config.yaml
mlp_ratio: 4
kernel_size: 15
loss: "cross_entropy"
warmup_steps: 170
Rows from block 11, named by matrix and row number. Each number is 128 + 32 x the weight over its row's rms, rounded and kept within 0 to 255. All counts start at 0. After the name is the row's rms in percent of the matrix's.
# qkv: attention query, key and value (stacked) (model.blocks.11.attn.qkv.weight, 288x128), inputs 0-63
qkv.67 082 [ 96 164 153 115  76 135 124 168 154 102 140 171 133 103  79 158 147 125 107 110  83 162 116 122 165 111 141 171 144 119 186 117 175 145 163 162 136 185 130 109 149 186 144 135  56 164 102 159  86 153 168 153 156  73 147  83 127 110  93 136  83 148 145  83]
qkv.68 084 [163 171 121 138 165  85 104  81  93  98 143 131 163  87  58  92 154 179 134 138 166 111 128  94 157  83 167 144 112  87 109  61 177  96  90 188 122 130  76 108 164 196 132 125 102  85 148 103 109 137  91 123 166 126 188 184 140 113 183 104 136 138 146 160]
qkv.69 091 [103 119 169 178 121  90 109 114 156 104  80 157 161 101 110 145 134 121  67 147 125  97 151 128 210 142 108 117 163 124 189 114 148  68 154 171 143 108 162 137  96 144 152 161 133 180 123 128  93 204 169 132 104 121 176 110 151 137 134 114 149 141  73 118]
qkv.70 105 [174 105 154 145 150 161 126 114 104 139  91 124 164 176  85 152 156 151 121 146 112 166 108 151 163 119 128 136  90 163 136 136 108 124 111  94 160 138 181  75  63  62  34 154 176 125 162 116  83 150  93  97  73 121 118 141 120 147  83 116  80 137 176 121]
qkv.71 074 [ 78 137 154 152 167 130 168 110 158  84 170 144 104 139 166 129 134 115  93 147  91  89  83 116 141 143 139 113 127 114 127 121 115 148 178 101 151 119 109 133 115 102 144 151 116 133 105 101 152 169 111 125 107 140 221 113  92 107 126 159 106  75  76 173]
qkv.72 092 [ 84 124 168  68 141 140 173 124 154 140 139 126 131 128 115 162 152 187  81 117 148 155 129 119 120 112 158  96 148 129 134  79 100 143 117 166 155 134 118 182 120 128 187 112 149 204 126 116  83 108 139 126 211  97 163 119 170 106 144 162 154  97 123 136]
qkv.73 081 [ 86 111 150 155 100  61 181 154 127  84 152 152 143 180 115 146  90 142  69  94 116 119 138  92 120 131 173 137  94 141 152 114 140 102 136 164 196 156  71 158 112 111 122 110 137 176  86 130 110 149 123 129 121  29  83 190 102 146 103 159 193 145 118 129]
qkv.74 081 [169 140 186 162 109  54 134 156 182 168 132 158 153 131 152  80 146  96 163 125 115 128 135  84 138 132 180 160 143  86 156 158 153  48  90 100  82 116 134 135 139 123 137 161 140  81 117 145 115 111 104 114  75 154 147 111 163 136 138  84  96 197 179 111]
qkv.75 167 [146 138 147 108 102 125 130  96 146 165 178 115 151 124 102 166 198 185 139 211 132  89 127 114 105 147 136 174 124 124  92  81 101 100 128 155 137 118 137  99 114  95 189 139 153 164  86 147 173 145 102  59 149 209 104 106 137 165 193 121 133 146 106 171]
qkv.76 116 [152 138 163 101 119 166 118 137 153 153 123 113  88 165 143 147 190 168 161 162 105  51  92 149 104 142  88 143  89 135 110 172 150  92 188 136  96  83  81 105 124 109 149 167 171 112  71 125 165 124 117  76 119 185 130  83 141 125 172 108 117 168 156 130]
qkv.77 098 [ 46 130 138 128 119  80  88 130  91 133 114 136 173 114  89 110  57 128 143 123 136 133 151  82 119 179 138 122 156 186 166  79 119  71 154 131 149 179 144 163 111 130 164 151 164 136 115  80 124 187 146 168 172 106 126 164 118 112  20 140 117 156 123 111]
qkv.78 079 [154 141 107 124  76 116 168 133 134 183 119 123  87 154 118  90 138 119 131 123 162 122 112 145 101 127 170 186 112 119 142 155 146 164 119 125 167 113  79 138 129 145 140 109 132 118  81 102 113 135 185 139  79 151 139 109 159 152  72 129  97 117  81 145]
qkv.79 103 [145 130 133  78 146 121  96  97 135 115 114  96  90 151 136 129 130 109 137 127 163 116 151 146 112 108  99 188 129  61 115 169 169 119 107  91 138 142 171 106 162 122 104  91 156 135 109 156 112 120 108  79  68 206 133  98 114 125 173 140 106 103 123 149]
qkv.80 086 [144 111  78 100  94 153 186  85 159  83 129 169 100 104 140 102 142  91 127  86 170 133  78 182  99 101 125 156 182 192 160 129 113 134 179 168 125 194 114 101 131 149 138 147 167 134 169  94 174 125  90 155 133 128 112 161 131 171 108 106 154 142 147 185]
qkv.81 112 [172 117 115  82 101 146 136 144 168 145 191  99 153 101 195  99 115 144  93 138 164 135 168  84 121 109 149 131 130 122 142  84 139 149 164 146 114 149  77 158 103 151 224  93  94 133 109  76 113 134 203 114 184 101 170 136 141 174  91 111 150 147 152  93]
qkv.82 085 [128 171 148  76 153 145 137 153 107 107 120  81 163 119 189 125 139  55 157 115 115 144  94 132 101 130 144  54 177  56 199  96 151 118 129 113 165  96  89 151 111  95 156  73 138 129  63 173 118 110 151 121 159 137 108 132 159 130 162 125  97 149 118 174]
qkv.83 107 [178 145 161 102  88 112 113 134 151  90 159  78 128 127 100 133 187 131 147 194  95 103 101  77 138 137 135 126 130  71 110 137 123 108 113 122 131 117 129  98 185 144 105 143 182 104 102 135 172  92  89  52 142 187 139  86 138 119 180 136 115 130 168 158]
qkv.84 087 [106 148 126 156 102 144 139 112 100  84 118  77 145  93 125 115 137 137  70 159 146 138  94 124 116 111 145  78 107 134 100 137  89 124 147 161 143 131 121 141 185 115 150 110 144 129 123  60 170  98 143 132 132 164  79 132 178  84 175 124  40  92 119 117]
qkv.85 087 [166  99 138 193 152 187 168 150 134 121 152 106 142 130 117 140 146  86 108 167  81 176 102  61 162  87 167 167 185  97 105 112 103 170 106 127 104  94 124 166 102 120  91 194 162 123 148 179 181  91  74 129 135 119 132 133 157 113 101 148 133 129 165 126]
qkv.86 086 [167 135 161  92 147 159 123  93 128 115 108  67  75  68 132 127 152 116 120 107  67 117 117 191 175 126 167  78 181  76 130 130 148 106 151 124 153  96 197 176  94 109  40 118 112 117 108 156 168  91 111 109 154 146 113 118  96 136 172 144 105  83 102 133]
qkv.87 092 [ 91  85 180  86 129 160 167 161 103  99 118 115 105 180 156 153 139  67 176 116 132 131 136  65  99 103 202 128 168  77 130 178 127 184 118 110  69 151 111  96 121  72 101 114 152 131 130 157  94  86 119 121  69 146 135 163 180 116 162 104 113  63 146 109]
qkv.88 093 [159 111 189 165 150 173 142 161  93 121 152 181 212 135 141 121 123 127  81 163 142 146 141 115 150 153 185 162 166 118 134 141  51 118 152 120  65 141 185  84 167 126  69  83 116 119 150 199 124 162 106 145 119  80 123 163 133 133 116 123 173 120 147 122]
qkv.89 099 [187 153  97 118 148 111 113 153 157  95  80  85  70 120  72 146 133 160 161  91  89 144 145  93  67 148 145 136 103 125  68 111 124 135 166 117  73 126 117  97 138  94 113 199 177 135  68 103 116  92 143  83  96 156 124 165 142 135 165 146 114 133 134 131]
qkv.90 090 [ 99 141  90 108  65 160 150 139 134 122 135 119 148 144 155 159  73 134  63 164 169 106 148 164 147 117 199 169 166 160  40  73 108 127 139  79  71 126 138 123  65 145 149 155 121 112 142  92 133 131  97 108 155 112 143 147 158 101 144 169 158 128 168 181]
qkv.91 091 [103 115 140 118 135 142 120 158  92 154 149 176 178 113 130 163 119 148 158 173 123 104 119 143 164 152 141 161 167 128 110 150 129 118 155  61 125 110 128 132  73 139 109 162 182 199 139 169  77 108  22 153 103 146  87 158 156 138  65 142 131 130 185 106]
qkv.92 089 [116 130 106  31 113 169 119 145 108 175 110  82 127 121 168 204 136  87 110 116 158 131 122 128 135 103 113  74 125  86 125 171 174 142  92 110 112 119 154 139 163 124  77 138 136 131 101  64 129  89 126 119  94 192 133 104  66  95 151 127 128 118 196 140]
qkv.93 090 [154 147 122 141 100 141 142 127 167  60 142 149 146 118 117  79 108 141 105 146  95 140 183 133 173 153 204 122 156 177 108  87 141 124 143 164 141 103 117 152 104 115 139 126 148 180 132  78 138 204 120 168 151 108  92 166 158 101 108 108 144 152  83  87]
qkv.94 105 [ 81 158 178 185 147 159 129 144 193 161 241 109 136 161 134 124  96 119  82 157 115 216 143 117 157 110 156 111 105 125 162 176 121 119 169 143  97 161 104 129 131 138 130 106 102 180 175 110 113  93 146 144 155 117 129 145 124  95  48 128 136 175 154 145]
qkv.95 094 [139 111 169 149 133 189 152 183 108  48 139 110 142 120 121 124  96 181 147 129 174 145  99  97 106 184 162 164  93 103 142 161 133 149 185  71  99 131 142 189 110 129 121 109  94 132 109 169 174 132  88 169 131 158 139 144 125 103 118 163  85 122 173 131]
qkv.96 098 [135 102  68 152  99 134  78 138 100 116  72 122  92 113 168 141 146  74 107 118  67 118 101  85  64 103 120  94 157 102 103 136 145  89 141 156 147 159 109 125  86 111 128 113 102 124 109 119 128 135 159 108 144 139 202 182  88 150 163 142 138 169  95  94]
qkv.97 090 [103 162  96 105 116  92 111 142 141 131 190 157 159 118 132 107 137  91 145  89 101 126 138 143 119 188 185 118  58 149 161  44 112  99 183 204 120 112 120 137 147 178 154 141  77 125 171  79 108  91 122 123  81 139 170  99 110 128 148 149 118 168  75 106]
qkv.98 083 [117 177 150 104 119 106 116 170 199 166 147 104 166 144 137 114  90 122  92 123 116 108 194 177 113 158 178 125 149 141 100 189 144  72 214 139 143 136  68 118 127 142 104 155  92  94 138 140  90  93 181 134 167 151 132  98  89 134 117  57 141  75 120 125]
qkv.99 215 [ 90 135 184 156 100 110  95 113 167 143 123 138 203 141 111 178  87 140 147 185 132 156 125 140 180 194 100 139  65  97 160 170 148 114 146 176 126 137 120 105 159 108 101 102 128  78 162  89 115 146  97 151  63  98 145 166 167  82  96 100 136 105 106 166]
qkv.100 150 [133 124  81 129 141 101 116 157 101 143  32 143  41  87 142 100 141  92 126  95  98 157 151 109  81  73  49 101 151 108 108  96 150 112 105 133 141 141 110 139 134 153 155 148 129 119 120 115 127 179 186 130 136 137 110  91 124 127 142 169 176 107 106 110]
qkv.101 129 [ 85 113 129 135 156 109  95 162  85 129  30 114  71  77 130 108 116  76  89 141 100 151 113 119  53 147  65 126 154 132 144  82 121 131 118 183 141 119 146 111 162 146  87 160 183 138 114  84 122 123 162 158 156 138 140 122 123 173 180 141 168 151 104  91]
qkv.102 105 [137 149 147 123 165 149 147 102 169  77 195 138 210 142 157 114 117 191 166 133 131 150 182 121 166 139 193 157 146  99 140 131 141 121 164 115 107 107  97 119 121  88 117 134 109 131  97 170  79  49  96 118 148 146 131 122 177 123 124 161  97 136 161 159]
qkv.103 076 [112  82 146  97 165 126 111 146 129  92 150 133 101  79 179  70 147 118 104 150 137 182 134 193 129 102  97 117 161 145 148 104 182 162 102 115  92  66 178  97  88  70 110 106 124  94 117 127 191 101 143  92 127 151 162  90 174 133  77  95 172  77 168  88]
qkv.104 091 [155 119 118 163 142  70 139 124 131 164 132 155  56 117 136 147  71 127  64 150 141 140  64 121 132 161 108  78 153  91  96 164 139  89 148 138 190 185 121  89 127 129 138  93 160 107 114 104  63 127 161 168 117 127 105 145 131 163 150 123 127 167  92 117]
qkv.105 152 [164 119 184 123 121 153 127  67 155 113 208 131 194 149 164 160 118 150 184 116 170 126 147 159 142 163 182 168 117 123 128 145  93 151 164 118  89 122 118  64  99  99 138 122 129 134 148 155 143  69  33 144 120 130 146 128 140  99 100  98  58  97 155 126]
qkv.106 092 [142 101 147 153  98 114  61 123 111 106  91  80 191 130  94 213 145 122 147 174 121 124 122 125 121 155 114 170 139 170 132 176 129 101 205 129 136 159 119  69 116 129 173 180 123 128 171  85 121 100 147  91 123 123 113 161 102  78 145 106 178 128  83  97]
qkv.107 192 [155 112  69  92 135 169 168 138 129  99 127 106  84 140 124  77 155 106 116  80  97  97 154 158  83 100 171 127 185 152 115 106 121 173  83  60 107 166 130 155 125 130 189 160 149 171  76 163 139 125 170 135 149 158 109 102  86 186 188 176 135 150 125  88]
qkv.108 084 [119 123 203 112 128 140 104 145 113 162 105 123 130 126 137 129  47 156  81  93 133 130  80 150  98 151 127 117 139 133  63 131 160 126 180 177  98 136  95  64 141 165  92 131 124 149 153  64 113 142  84  72 171 107  73 141 109 146 104 101 132 154 133 140]
qkv.109 087 [126 152 168 114 102  87 111  63 139 143 124 117 156 137 155 141 110  81  78 114 157 108  98 144 128 179 139 157  98  90 119 146  65 127 189 128 190 135 120 149  74 200 145 166 128 122 166 161 108 113 129 113  60 146 146 163 108  96 117 156 160 127  81 134]
qkv.110 132 [124 147  69 138 104 120 127 146  56 164  40 130 128 122 120 130 152  93  90 119 104 153  53  75  78 123  52 107 154 116 122 109 165  95 131 156 130 130 114 137 140 142 108 136 152 137 123 110 132 200 239  99 120 133 105 100 134 147 124 156 144 102 141 118]
qkv.111 102 [ 88  86 125 163 167 107 120 166 144 140 175 137  85 166 165  67 124 126 172  81 134 109 171 166 134 100 157 112 141  80 162  89 137 134  48  92 122 148  94 190  99  85 138 177 188 176 133 137 132  93 159 101 157 121 104 121  94 143 207 162 133 118  92 134]
qkv.112 139 [140 159 151 148 130 163 140 106 137 107 244 136 181 142 145 128 126 184 133 113 130  96 145 149 156 135 182 155 106 112  93 147 126 176 159 104 101 149 137 126  76  87 138 123 132 112 160 122 112  85  59 126 123 136 138 117 139 124 115 136  80 150 162 151]
qkv.113 108 [129 135 149 171  96  79 122 117 130 152  83 143 139  98  68 123 102  60 129 153 146  80  95 120 114 203 117 141  92 142 106  92 119 109 160 152 123 101 125 107 142 162 122 132 117 161 154  98 109 139 187 127 121 124 125 142 144  99  98 161 146  79 110 122]
qkv.114 174 [128 107  79 109 165 122 133 136 140 163  67 133  87 107 120  76 121  55 113 105  81 156 152  93  47 104  74  99 158 130 163 111 147  86  79 141 170 110  96 124 168 170 148 156 117 145 112 117 126 136 210 136 168 151  90 119 122 150 185 160 165 138 129 114]
qkv.115 086 [158 109 114 120 110 165 124 136 137 118 158 103 103 116 142  40 138 129 194  48 103 136 156  88 141 144 118 129  77 116 120 125 134 148 100  86 139 120 127 186 161  70 148 132 147 128 123 115 121 137 132  92 150 162 230  89 153 118  50 140 117 160 125 167]
qkv.116 090 [161 134 117 171 102 116 145 104  61 181  65 125  54 106  80 147 124 135 134 177 129 148 127 131 113 188 105 124 157 147 164 124 144 138 144 171 135  96 133 138 107 100 203 140 146 140 158 152 113 175  69  91  68  61 106 160 136  82 109 143 149 171 129 127]
qkv.117 091 [ 74  92 111 124 168 147 161 148 183  84 196 111  88 147 163 130 101 141 150 154 158  99 187 134 112  72 103 125 128  93 149 142  81 160 109  99 158 120  66 109  99 151 106  86 114 159 127 143 126 112 107 129 133  98 128  82 198 162  93 135  96 149  85 199]
qkv.118 149 [170 127 106  99 127 167 157  89 141  82 160 118  94 160 128  92 151 154 142  60 151  89 158 108 106  86 198  86 166 135 115 118  83 165  73  76  87 159  87 171  87 139 148 125 100 145  65 198 131  82 134 111 179 157 141  70 110 158 156 138 129 157 151  85]
qkv.119 094 [ 90  98 151  81 164 109 117 155 110 107 189 154 152 126 138 125 148 118 131 164 173 166 197 156 140 144 125 140 146 138 136 153  96 196  90 161  72 119  44 155  93 115 133 150  82 124 106 136 103 135 143  72 147 167 163 105 109 156  99 126 121 115 104 167]
qkv.120 206 [149 105 151 107 114 157 130  88 129 112 219 127 196 181 110 165 105 177 158 116 192  91 152 150 186 191 196 178 125 104 129 139 110 170 180 114  68 148 131 117  91  71 121 119 122 126 143 132 124  96  60 122  97 127 146 126 163 101  95 117  66 115 152 140]
qkv.121 079 [131 139 155 126 124 134 163  95 161 116 147 209 179 151 198  86  95 109  96 144 165 123 131 153 133 158 147 169 102 104 116 123  95 154 142 156 107 160  84 169 104  82  99 110  84 125 133 141 140 122  91 173 118  94 143 124 114 143 119  87 110 194 156 144]
qkv.122 110 [150 117  78 174 102 107  91 138 107 143  28 112  51 143 119 159 155 104  84  94 109 104  91 139 124 126  72 133 158 181 122 152  94  93 138 181 184 127 142 102 202 133 129 170  98 141 149 119 148 151 167  92 110 149 143 120 111 165 129 154 199 134 115 127]
qkv.123 092 [132 150 112 168 121 112  76 137  99 172  73 136  89  94 110 144 139  90 140 135  96 159  97 132 127 145 165 100 145  77 137  99 149 109 151 131 162 155  73 100 129 168 126 140 150 156 218 124 183 133 113 136 113 119 173 128 141 149 118 136 123 100 198 172]
qkv.124 148 [ 76 123 163 148 127  71  78 128 119 172  94 151 160 103  95 188  90 129 144 163 138 144  84 127 152 164  70 105  97 143 134 159 149  86 211 193 157 133 131 128 156 121  92 113 155  64 164  72 123 169 115 150  81  90 151 170 186  80 126  99 151 108 127 174]
qkv.125 137 [105 139 154 161  89 120 121  78 132 174 125 149 163 138 123 187  95 139 139 210 134 141 105 124 157 166 114 128  92 150 125 161 178  86 186 176 134  95 153  94 136 147 114 149 142  77 208  69  94 137 119 140  87 110 155 153 179  89 104  87 119 101 107 179]
qkv.126 074 [157 102 116 104 136 184 127 115 142 115  91  59 106 148  68 156 111 119 145 157 126 122 115 151 158  86 128 142 142  88 116 140 131 118  86  89 153 153 168 197 150 147 135 121 113 116 127  73 191 132 113 131 191  88 181  97  99 133  91 149 163 122 127  94]
qkv.127 077 [129 124 112  57 160 111 171 113 172 144 125  97  81 141 150 108  66 178 165  98  66 103 185 143 115  52 172 134  91  60 177 125  70 121 128 109 126 130 123 112 178  99 161 154 122 171 120 106 137 127 140 136 130 123 131 111  89 197 111 110  95 120  75  83]
qkv.128 084 [122 163 150 149  84 117 159 134 184 143 126 124 185  91 103 178 168 126 152 124 130  98  91  87 115 187 116 147 183 143 128  98 117  95 131 123 105 141 180  91 137 137  76 135  98 120 168 131 132 173 133 131  69  97 100 109 154 137 116  51 142 100  75 150]
qkv.129 170 [124 153 109 142 131 101 175 144 118 145  23 149  70  92 128  78 129 105  75 130  71 144 152 107  80  90  45 115 164 146 107 124 141  91  99 134 124 140  99 180 180 168 113 131 156 140 108 125 129 162 207 138 141 141  85 125 128 140 146 149 206 113 119 109]
qkv.130 135 [106 118 180 163  69 103 106  55 119 154 150 148 206 135 107 150  97 155 114 166 129 128  86 132 134 169  89 142  91 136 138 100 151 107 220 162 168 107 127  77 153 107  97 129 151  84 191 101 139 147  94 133 111 107 141 127 177  79 112  97 130 113 115 119]
qkv.131 110 [157 108 166 104 130  67 127 129 102 112 112 150 136 101  87 200 124 139  91 179 103 109  98 121 140 185 147 118  88 133 176 149 113 149 175 197 155 162 215  80 138 144  96 123 143 133 171  56 123 184  91 138  91  97 150  87 144 104 129 113  96 145 109 126]
qkv.132 177 [ 99 121 112 138 135 114 142 184 131 114  31 104  64  94 122  97 142  84 114  96  92 129 123 105  96  68  61 109 193 134  88  98 141 103  96 129 136 145 123 174 167 151 162 135 113 138 114 130 125 187 194 123 165 130 109 122 117 154 174 148 184 150 123 121]
qkv.133 090 [125 143 155 159 154 156  91 142 125 125 115 154  57 119 107 116 154  97 138 157 111 116  92 127  69 134 124 131 182 136 114 107  86 123  68  89 140 116 114 103  99 159  95 119 131 211 143  93 150 189 173  98 144 128 141 141 120 114 146  96 151 171  70 114]
qkv.134 160 [127 132 101 165 140  99 120 162 102 149  35 141  19 113 132 110 136  98 102 108  80 145 146  88  52 113  70  94 157 143 121  92 122  88  94 122 186 134  95 151 151 157 129 145 119 121 132  99 147 164 178 144 123 156 130 126  88 164 184 188 143 127 104 104]
qkv.135 077 [137 140  93  91 116 138 119 131 138 171 151  93 154  75  83 110 135 147 104 141 168 173 114 119  90  72 105 139 185 158 124 134 179  97 133 170  91 145  61 147 127  91 160 139 110 179  87 109 112 157  97 169  49 120  91 103 121 128 127 138  95 117 105  76]
qkv.136 124 [115 144 110 178  82  96 115 124 100 173  75 129 119  60  78 135 137  67 129 148 112 141 113 142 102 148  65 134 130 103  92 130 186  97 145 204 198 125 159 124 156 125 135 144 127 124 118  74 162 184 161 142 116  96 116 164 159 170  85 124 136 138 131 124]
qkv.137 082 [122 128  85 152 141 127 119 135 109 133 189 136 114 101 106 113 135  96 115   6 186 124 128 120  76 152 156 155 164 161 115 120 130 112 125 120 162 107  64 186  94  95 152 115 101 102 151 133 158 130 125 140 142 155 178  85 129 118 156  83 143 176 126  78]
qkv.138 101 [132 152 134 145  91 142 137 152  90 149  42 108 108 133 101 123 128 136 119 111 143 193  81 170 109 124 104  76 114  85  75  62 125  85 146 159 139 136 137 104 124 129 127 144 178  86 111 105 116 201 146 164 120  87 155 153 109 119 152  90 160 148 146  80]
qkv.139 182 [129 145 163 170 109  88  72 102 142 140 105 167 193 110 134 181  72 155 134 162 147 172  96 133 153 162  70 131  87 107 155 150 124  90 194 181 149  97 134 124 142 130  86 118 107  87 165  72  99 143 124 124  90 109 132 174 163  94  94  93 100 124 108 163]
qkv.140 119 [128 109  93 132 193 150 158 113 183  76 229 138 165 127 155  87 164 169  91 116 131 132 170 117 137  94 168 141 155 140 127 139 158 142  68  93 102 114  84 186 118 138 137 134 122 156 109 125 121  87  79 125 186 158 155 116 122 134 109 112 105 135 168 103]
qkv.141 115 [126 116  75 122 176 160 167 122 135 106 166 143 122 138 161  88 135 163 154 132 117 116 204 135 136  78 169 155 141 122 144 138 110 164  65  63 134 142 149 156  90 114 125 136  92 154 126 192 120  94 125 123 166 151 172 118 148 126 157 168 125 157 144  94]
qkv.142 072 [136 134 159 144 161 113 148  96 142 137 156 171 113 147 163 180  91 101 170 120 154 106  97 166 134  93 141 143 134 141  98 144 131 149  74 177  99 131 138  69 144 141 198 125 159 154 101 118 121 135 164 178 179  90 141 143 136 171  61 131  76  68 150  86]
qkv.143 084 [142 125 118  89 163 130 141 125 165 183 168  93 160 147 147  88 160 155 112 113 174 144 142 156 153 119 113 141 110 107 147 160 122  93 115  84 126 130 153 114 142 158 131 198 111  40  66 171 116 114 118 113 141 120  62 141 140  94  41  97 169 159 145 147]
qkv.144 085 [147 190 172 181 101 144 118  61 133  64 117 143 129 156 154 151 110  86 159 157 147  91 130 111 168  81  70 128  85  84 152  66 154 123 103 136 130  98 115 162 157  55  88 101 115  46 119 116  84 122 128 121 143 191  80 125 138 108 104 120 151 129 160 129]
qkv.145 110 [146 114 134  69 167 122 138  86 160 113 139 146 118 128 171 130 178 148 160 146 162  97 157  99 143  54 175 119 105 107 116 135 128 116  57  74 116 120 119 160 149  83 107 136  90 138  88 118 135 209 120 176 152 189 138 109  97 162 104 138 134 141 166 145]
qkv.146 093 [161 170 148 106 153 161 108  81 158  86 215 136 128 143 140 117 175  91 133 117 173  77 191 115  90 153 181 108 148  93 168 155 150 136 100 102 180 136 128 116 133 161  98  87 169  73  94 148 137 166 151  88 147 143 142 121 159 101  65 104 115 146 155 136]
qkv.147 088 [153  60 105 101 150 138  94 141 128 166  74 128 161  81 122 162 108 178 125 149 149 126  53 103 117 107 108 115 127 106 134 117 134 164 132 102  75 140 135 152 171  86 172 144 111 162 111 128 143 155 166  80  88 153 103 155  99 149  85  89 158 116 162  95]
qkv.148 088 [135 100 116 176  95  97 152  94  83 158  97 155 141 120 100 147 102 109 138 158  85 134 124 104 167 100  73 106 116  84 155 104 138 119 167 187 119 126 132  36 131 162 115 107  66 102 105  50 118 233 122 162  94 103 107 135 125  99 153 128 117 121 109  85]
qkv.149 125 [157 150 137  77 136 123 131 106 170 150 240  45 131 153 121 145 165 192 166 132 134  70 146 128 145 105 199 202 127 129 153 103 128 162 109  73 113 109 119 124 127 108 114 111 128 149 109 184 128  87  93  99 139 151 138 124 146 133  75 121 101 124 116 110]
qkv.150 083 [140 150 156 138 128 174 101  57 129 198 152 106 116  88  98 118 152  88 154 125  57 104 150 128 105 119 141 108  76 138 100 161 127 158 110 133 120 159 117  61  84 110  70 151  91 123 117 141 155 146 112 153 136 122 114 109  92  92 101 185 118  90 167 170]
qkv.151 100 [ 63 130 144 153 122  69 113  95 109 110   6 113 161 147 174 176 102 125  85 172 106 167  85 160 123 152 118 111 108 163 161 125 219 140 140 141 106 128 148 113 139 105 138 121 137 113 167 109 138 173  86  94 110  99 102 105 174 123  90  89 147 131 197 185]
qkv.152 096 [ 93 142  99 112  89 118 154 110 188 129 217 111 157 146 137 121 133 136 101 135 133  77 126 110 156 131 153 165 144 143 115 191 157 175 122 105 118 148 112 125 157 169 107 161 159 129 139 166 112  48  80 142  42  50 147 118 159  76 101 113 136 155 131 119]
qkv.153 135 [117 151 109 160 140 101  87 154 133 121   0 140  71 101 180  90 122 108 119 165  79 166 120 116 110 133  54  66 136 136 130 105 156 107 132 156 183 109  94 127 135 164 109 121 117 104  71 130 108 167 178 160  92 104 139 109 122 123 149 150 164 147 177 126]
qkv.154 103 [119 101 147  75 138 174 130 114 175  87 226 147 159 106 141 124 122 181 147 140 171  79 188 119 133 126 179 180 117 125 131 153 155 153 114 145 161 147 110 157 164 128 126 150 108 142 148 216 163  74 117 151 191 125 114 107 118  73 111 148 101 161 140 129]
qkv.155 149 [108 161  65 163 184  89 100 143 121 126  24 162  85 105 154  96 110  68 102 156  71 154 124 100 109 144  73  41 141 143 110 149 185  66 125 164 147  89 127 148 128 146 125 124 121  55 154 152 110 149 179 122 137 111 126 117 110 138 126 172 166 156  97 118]
qkv.156 121 [ 85 175 116 181 150 101 128 176 128 125  16 137  88  89  85 125 100 126  86 128  64 156 121  85 136 116  68  79 129 141 156 118 160  99 136 125 143 125  99 116 122 150 129 104 136  88 147  78 106 181 169 150 139 145 117 165 111 121 143 112 211 144 142 124]
qkv.157 095 [135 101 134 153 109 116 140 103 157  98 189  78 134 109 163 128 125 130 143 101  79 160 149  97 128 104 151 156 142 165 147 124 108 122 121 119 118 185 131 116 125 217  56 125 103 100 138 142 100  22 132 206 167 156 101  80 131 144 118 186 135 173 109  85]
qkv.158 087 [112 186 161 136 124  98  98 135 128 119  91  97 148 150 125 185  86  80 125 106 117 150  94 117 117 106 135  82 133 129 178 149 162 163 127 169 120  86 135 161  89 110 113 118 161 125 114 105 123 167 132 116 119 137 166 134 112 152 168 104  98 103 117 157]
qkv.159 081 [ 81  87 127 150 142 140 153 159 121 154  91  87 108 174 123 131  77 202 127 126 114 124  94 128 127 120 144 151 190 155 112 118 120 161 125  91  76 109 139 114  77 161  97 129 125 106 154 194 192 155  66 129  99 130 110 173  88 153 114 107  92  85 189  85]
qkv.160 083 [121  87 144 175 104 107 174 140  99 106 133 158 157 163 147  93 163 152 114 151 140 138 132 168  73 131 142 179 103 154  83 171 125 129 117 123 153 142 101 132 158 157 131  93 125 160 104  91 106  81  72 127 158  69 177  75  44 119 108 118  75 129 107 147]
qkv.161 094 [ 63 120  81  88  91 115 129 129 160 132 217 130 136  66  95  90 123 139  75 104 131 109 165  95 108 140 106 134  78 120 158 172 135  86 154 127 172  71 135 159 109 152  91 135 131 184 133 120 136  53 111 146 127 126 116 108 132 117  97 136 143 200 141  90]
qkv.162 096 [ 98 186 107  87 170 162 160 117 166 153 235 137  95  91 134  57 133  96 122  94 107 149 108 140 113 148 179 141 163 131 110 148 141 125 141  90 195 110 101 176 171 149  78 136  61 154 127 128 137  85 169 177 138  79 155 112 155  95 101 154 157 132  90 117]
qkv.163 094 [ 94 117 169 186 115 115 110 134 152  93  73 161 116 142 104 140 129 144 193 146 167 152  95 143 107  90 106 101 143 168 160 147 159 164 141 185 134 121 145 138 169  83 131 101  75 115 101  53 155 188 125  74  91 144 192 113 126 102 132  83 109  71 118 164]
qkv.164 085 [ 57 166  98 127  99 130 106 129 107 122  90 134 145  93 156 207 147 113 155 184 130 133 152  88 128 101 154 104 119 132  87 121 108 158 194 127 145 109 159 142 147 141  99 179 106 122 110 168 160 195 151  64 170 127  87 113 142 121 168 116  85 115 128 130]
qkv.165 083 [115 148 166 158 112 127  48 161  73 202  73 117  98 134  69 155  62  92  99 128 114  88  90 147 126 154  86 179 149 125  99 112 145 147 171 116 163 147 188  96 173  95 117 155 118 131 150 129  83 106 102  93 162 145 128 135  61 151  99 145  75 143 142 126]
qkv.166 102 [178 138 168 176 154  73 178 149 133 168 173 104 181  98 136 141  78 136  94 104 132 102 146 135 104 146 144 161 113 128 123 170 107 122 175 160 162  99 105 114 139 106  54 118 121 113 163 126 118  72 120 152  81  69 121 141 100 131 116 134 187 154 140 130]
qkv.167 079 [123 141  80 124 139 154 116 101 142 143 109 106 149 140 106 130 125 176  83 142 204 105 131 166 125 114 145 170 132 152 122 128 153 113 127 226 139 155 163 151 179 116 101 142 206 187 109 157 143 144  96 171  75 161 146 120 167 161 137 156  98  95  98 142]
qkv.168 092 [124 102 137 115 117 167 101 101 161 120  97 136  88  65 118 120  84 127 203 176 121 164  87 174 121 101 105  87 141 110 114  62  87 149 110 129 117 115  81 162 150 124 114 151 140 155 107 108  65 188 132  83 125 118 139 109 110  89 149 146 138 122 164 121]
qkv.169 104 [154 113 143 155 114  66 127 155 147 130  27 152 162 179 136 171 109 106 165 158 159 167 106 145 120 146 123  88 120 130 115 130 133  84 202  95 115 169 145  85 120  75 113 152 138 163 103 134 160 220 118 135 134 137 173 113 104  78 148  88  85 114 152 151]
qkv.170 081 [100 126 185 115 153  65 123 145 120 169 160 167 123 142  65  81  81 128 150 112 162 164 132 119 123 122 130  85 105 113 115 133 120  93 117 144 144 138 141 168 157 169 170 163 150 101 131  77 120 124 113 177 127 104  99 135 153 104 136  83  85 151 107  74]
qkv.171 151 [154 100 158  85  84 148 146 121 120 127 255  90 186 166 132 144 123 162 189 152 198  82 116 154 166 128 219 183 111 120 123 139  96 167 161 139  97 150 159  75 142  91 106 126 112 169 127 167  99 121  69 128 118 149 176 114 130 139 105 114  87 113 131 114]
qkv.172 121 [133 121 132 140 115  92 139  87 169 123 251 122 178 157 119 129 112 207 126 132 172  55 137 160 157 120 208 182  93 148 147 121  98 158 122 119 135 145 137 122 110  61 128 143 150 140 135 154 111  45 126 127 113 120 170  85 149 136 134  96 123 159 164 127]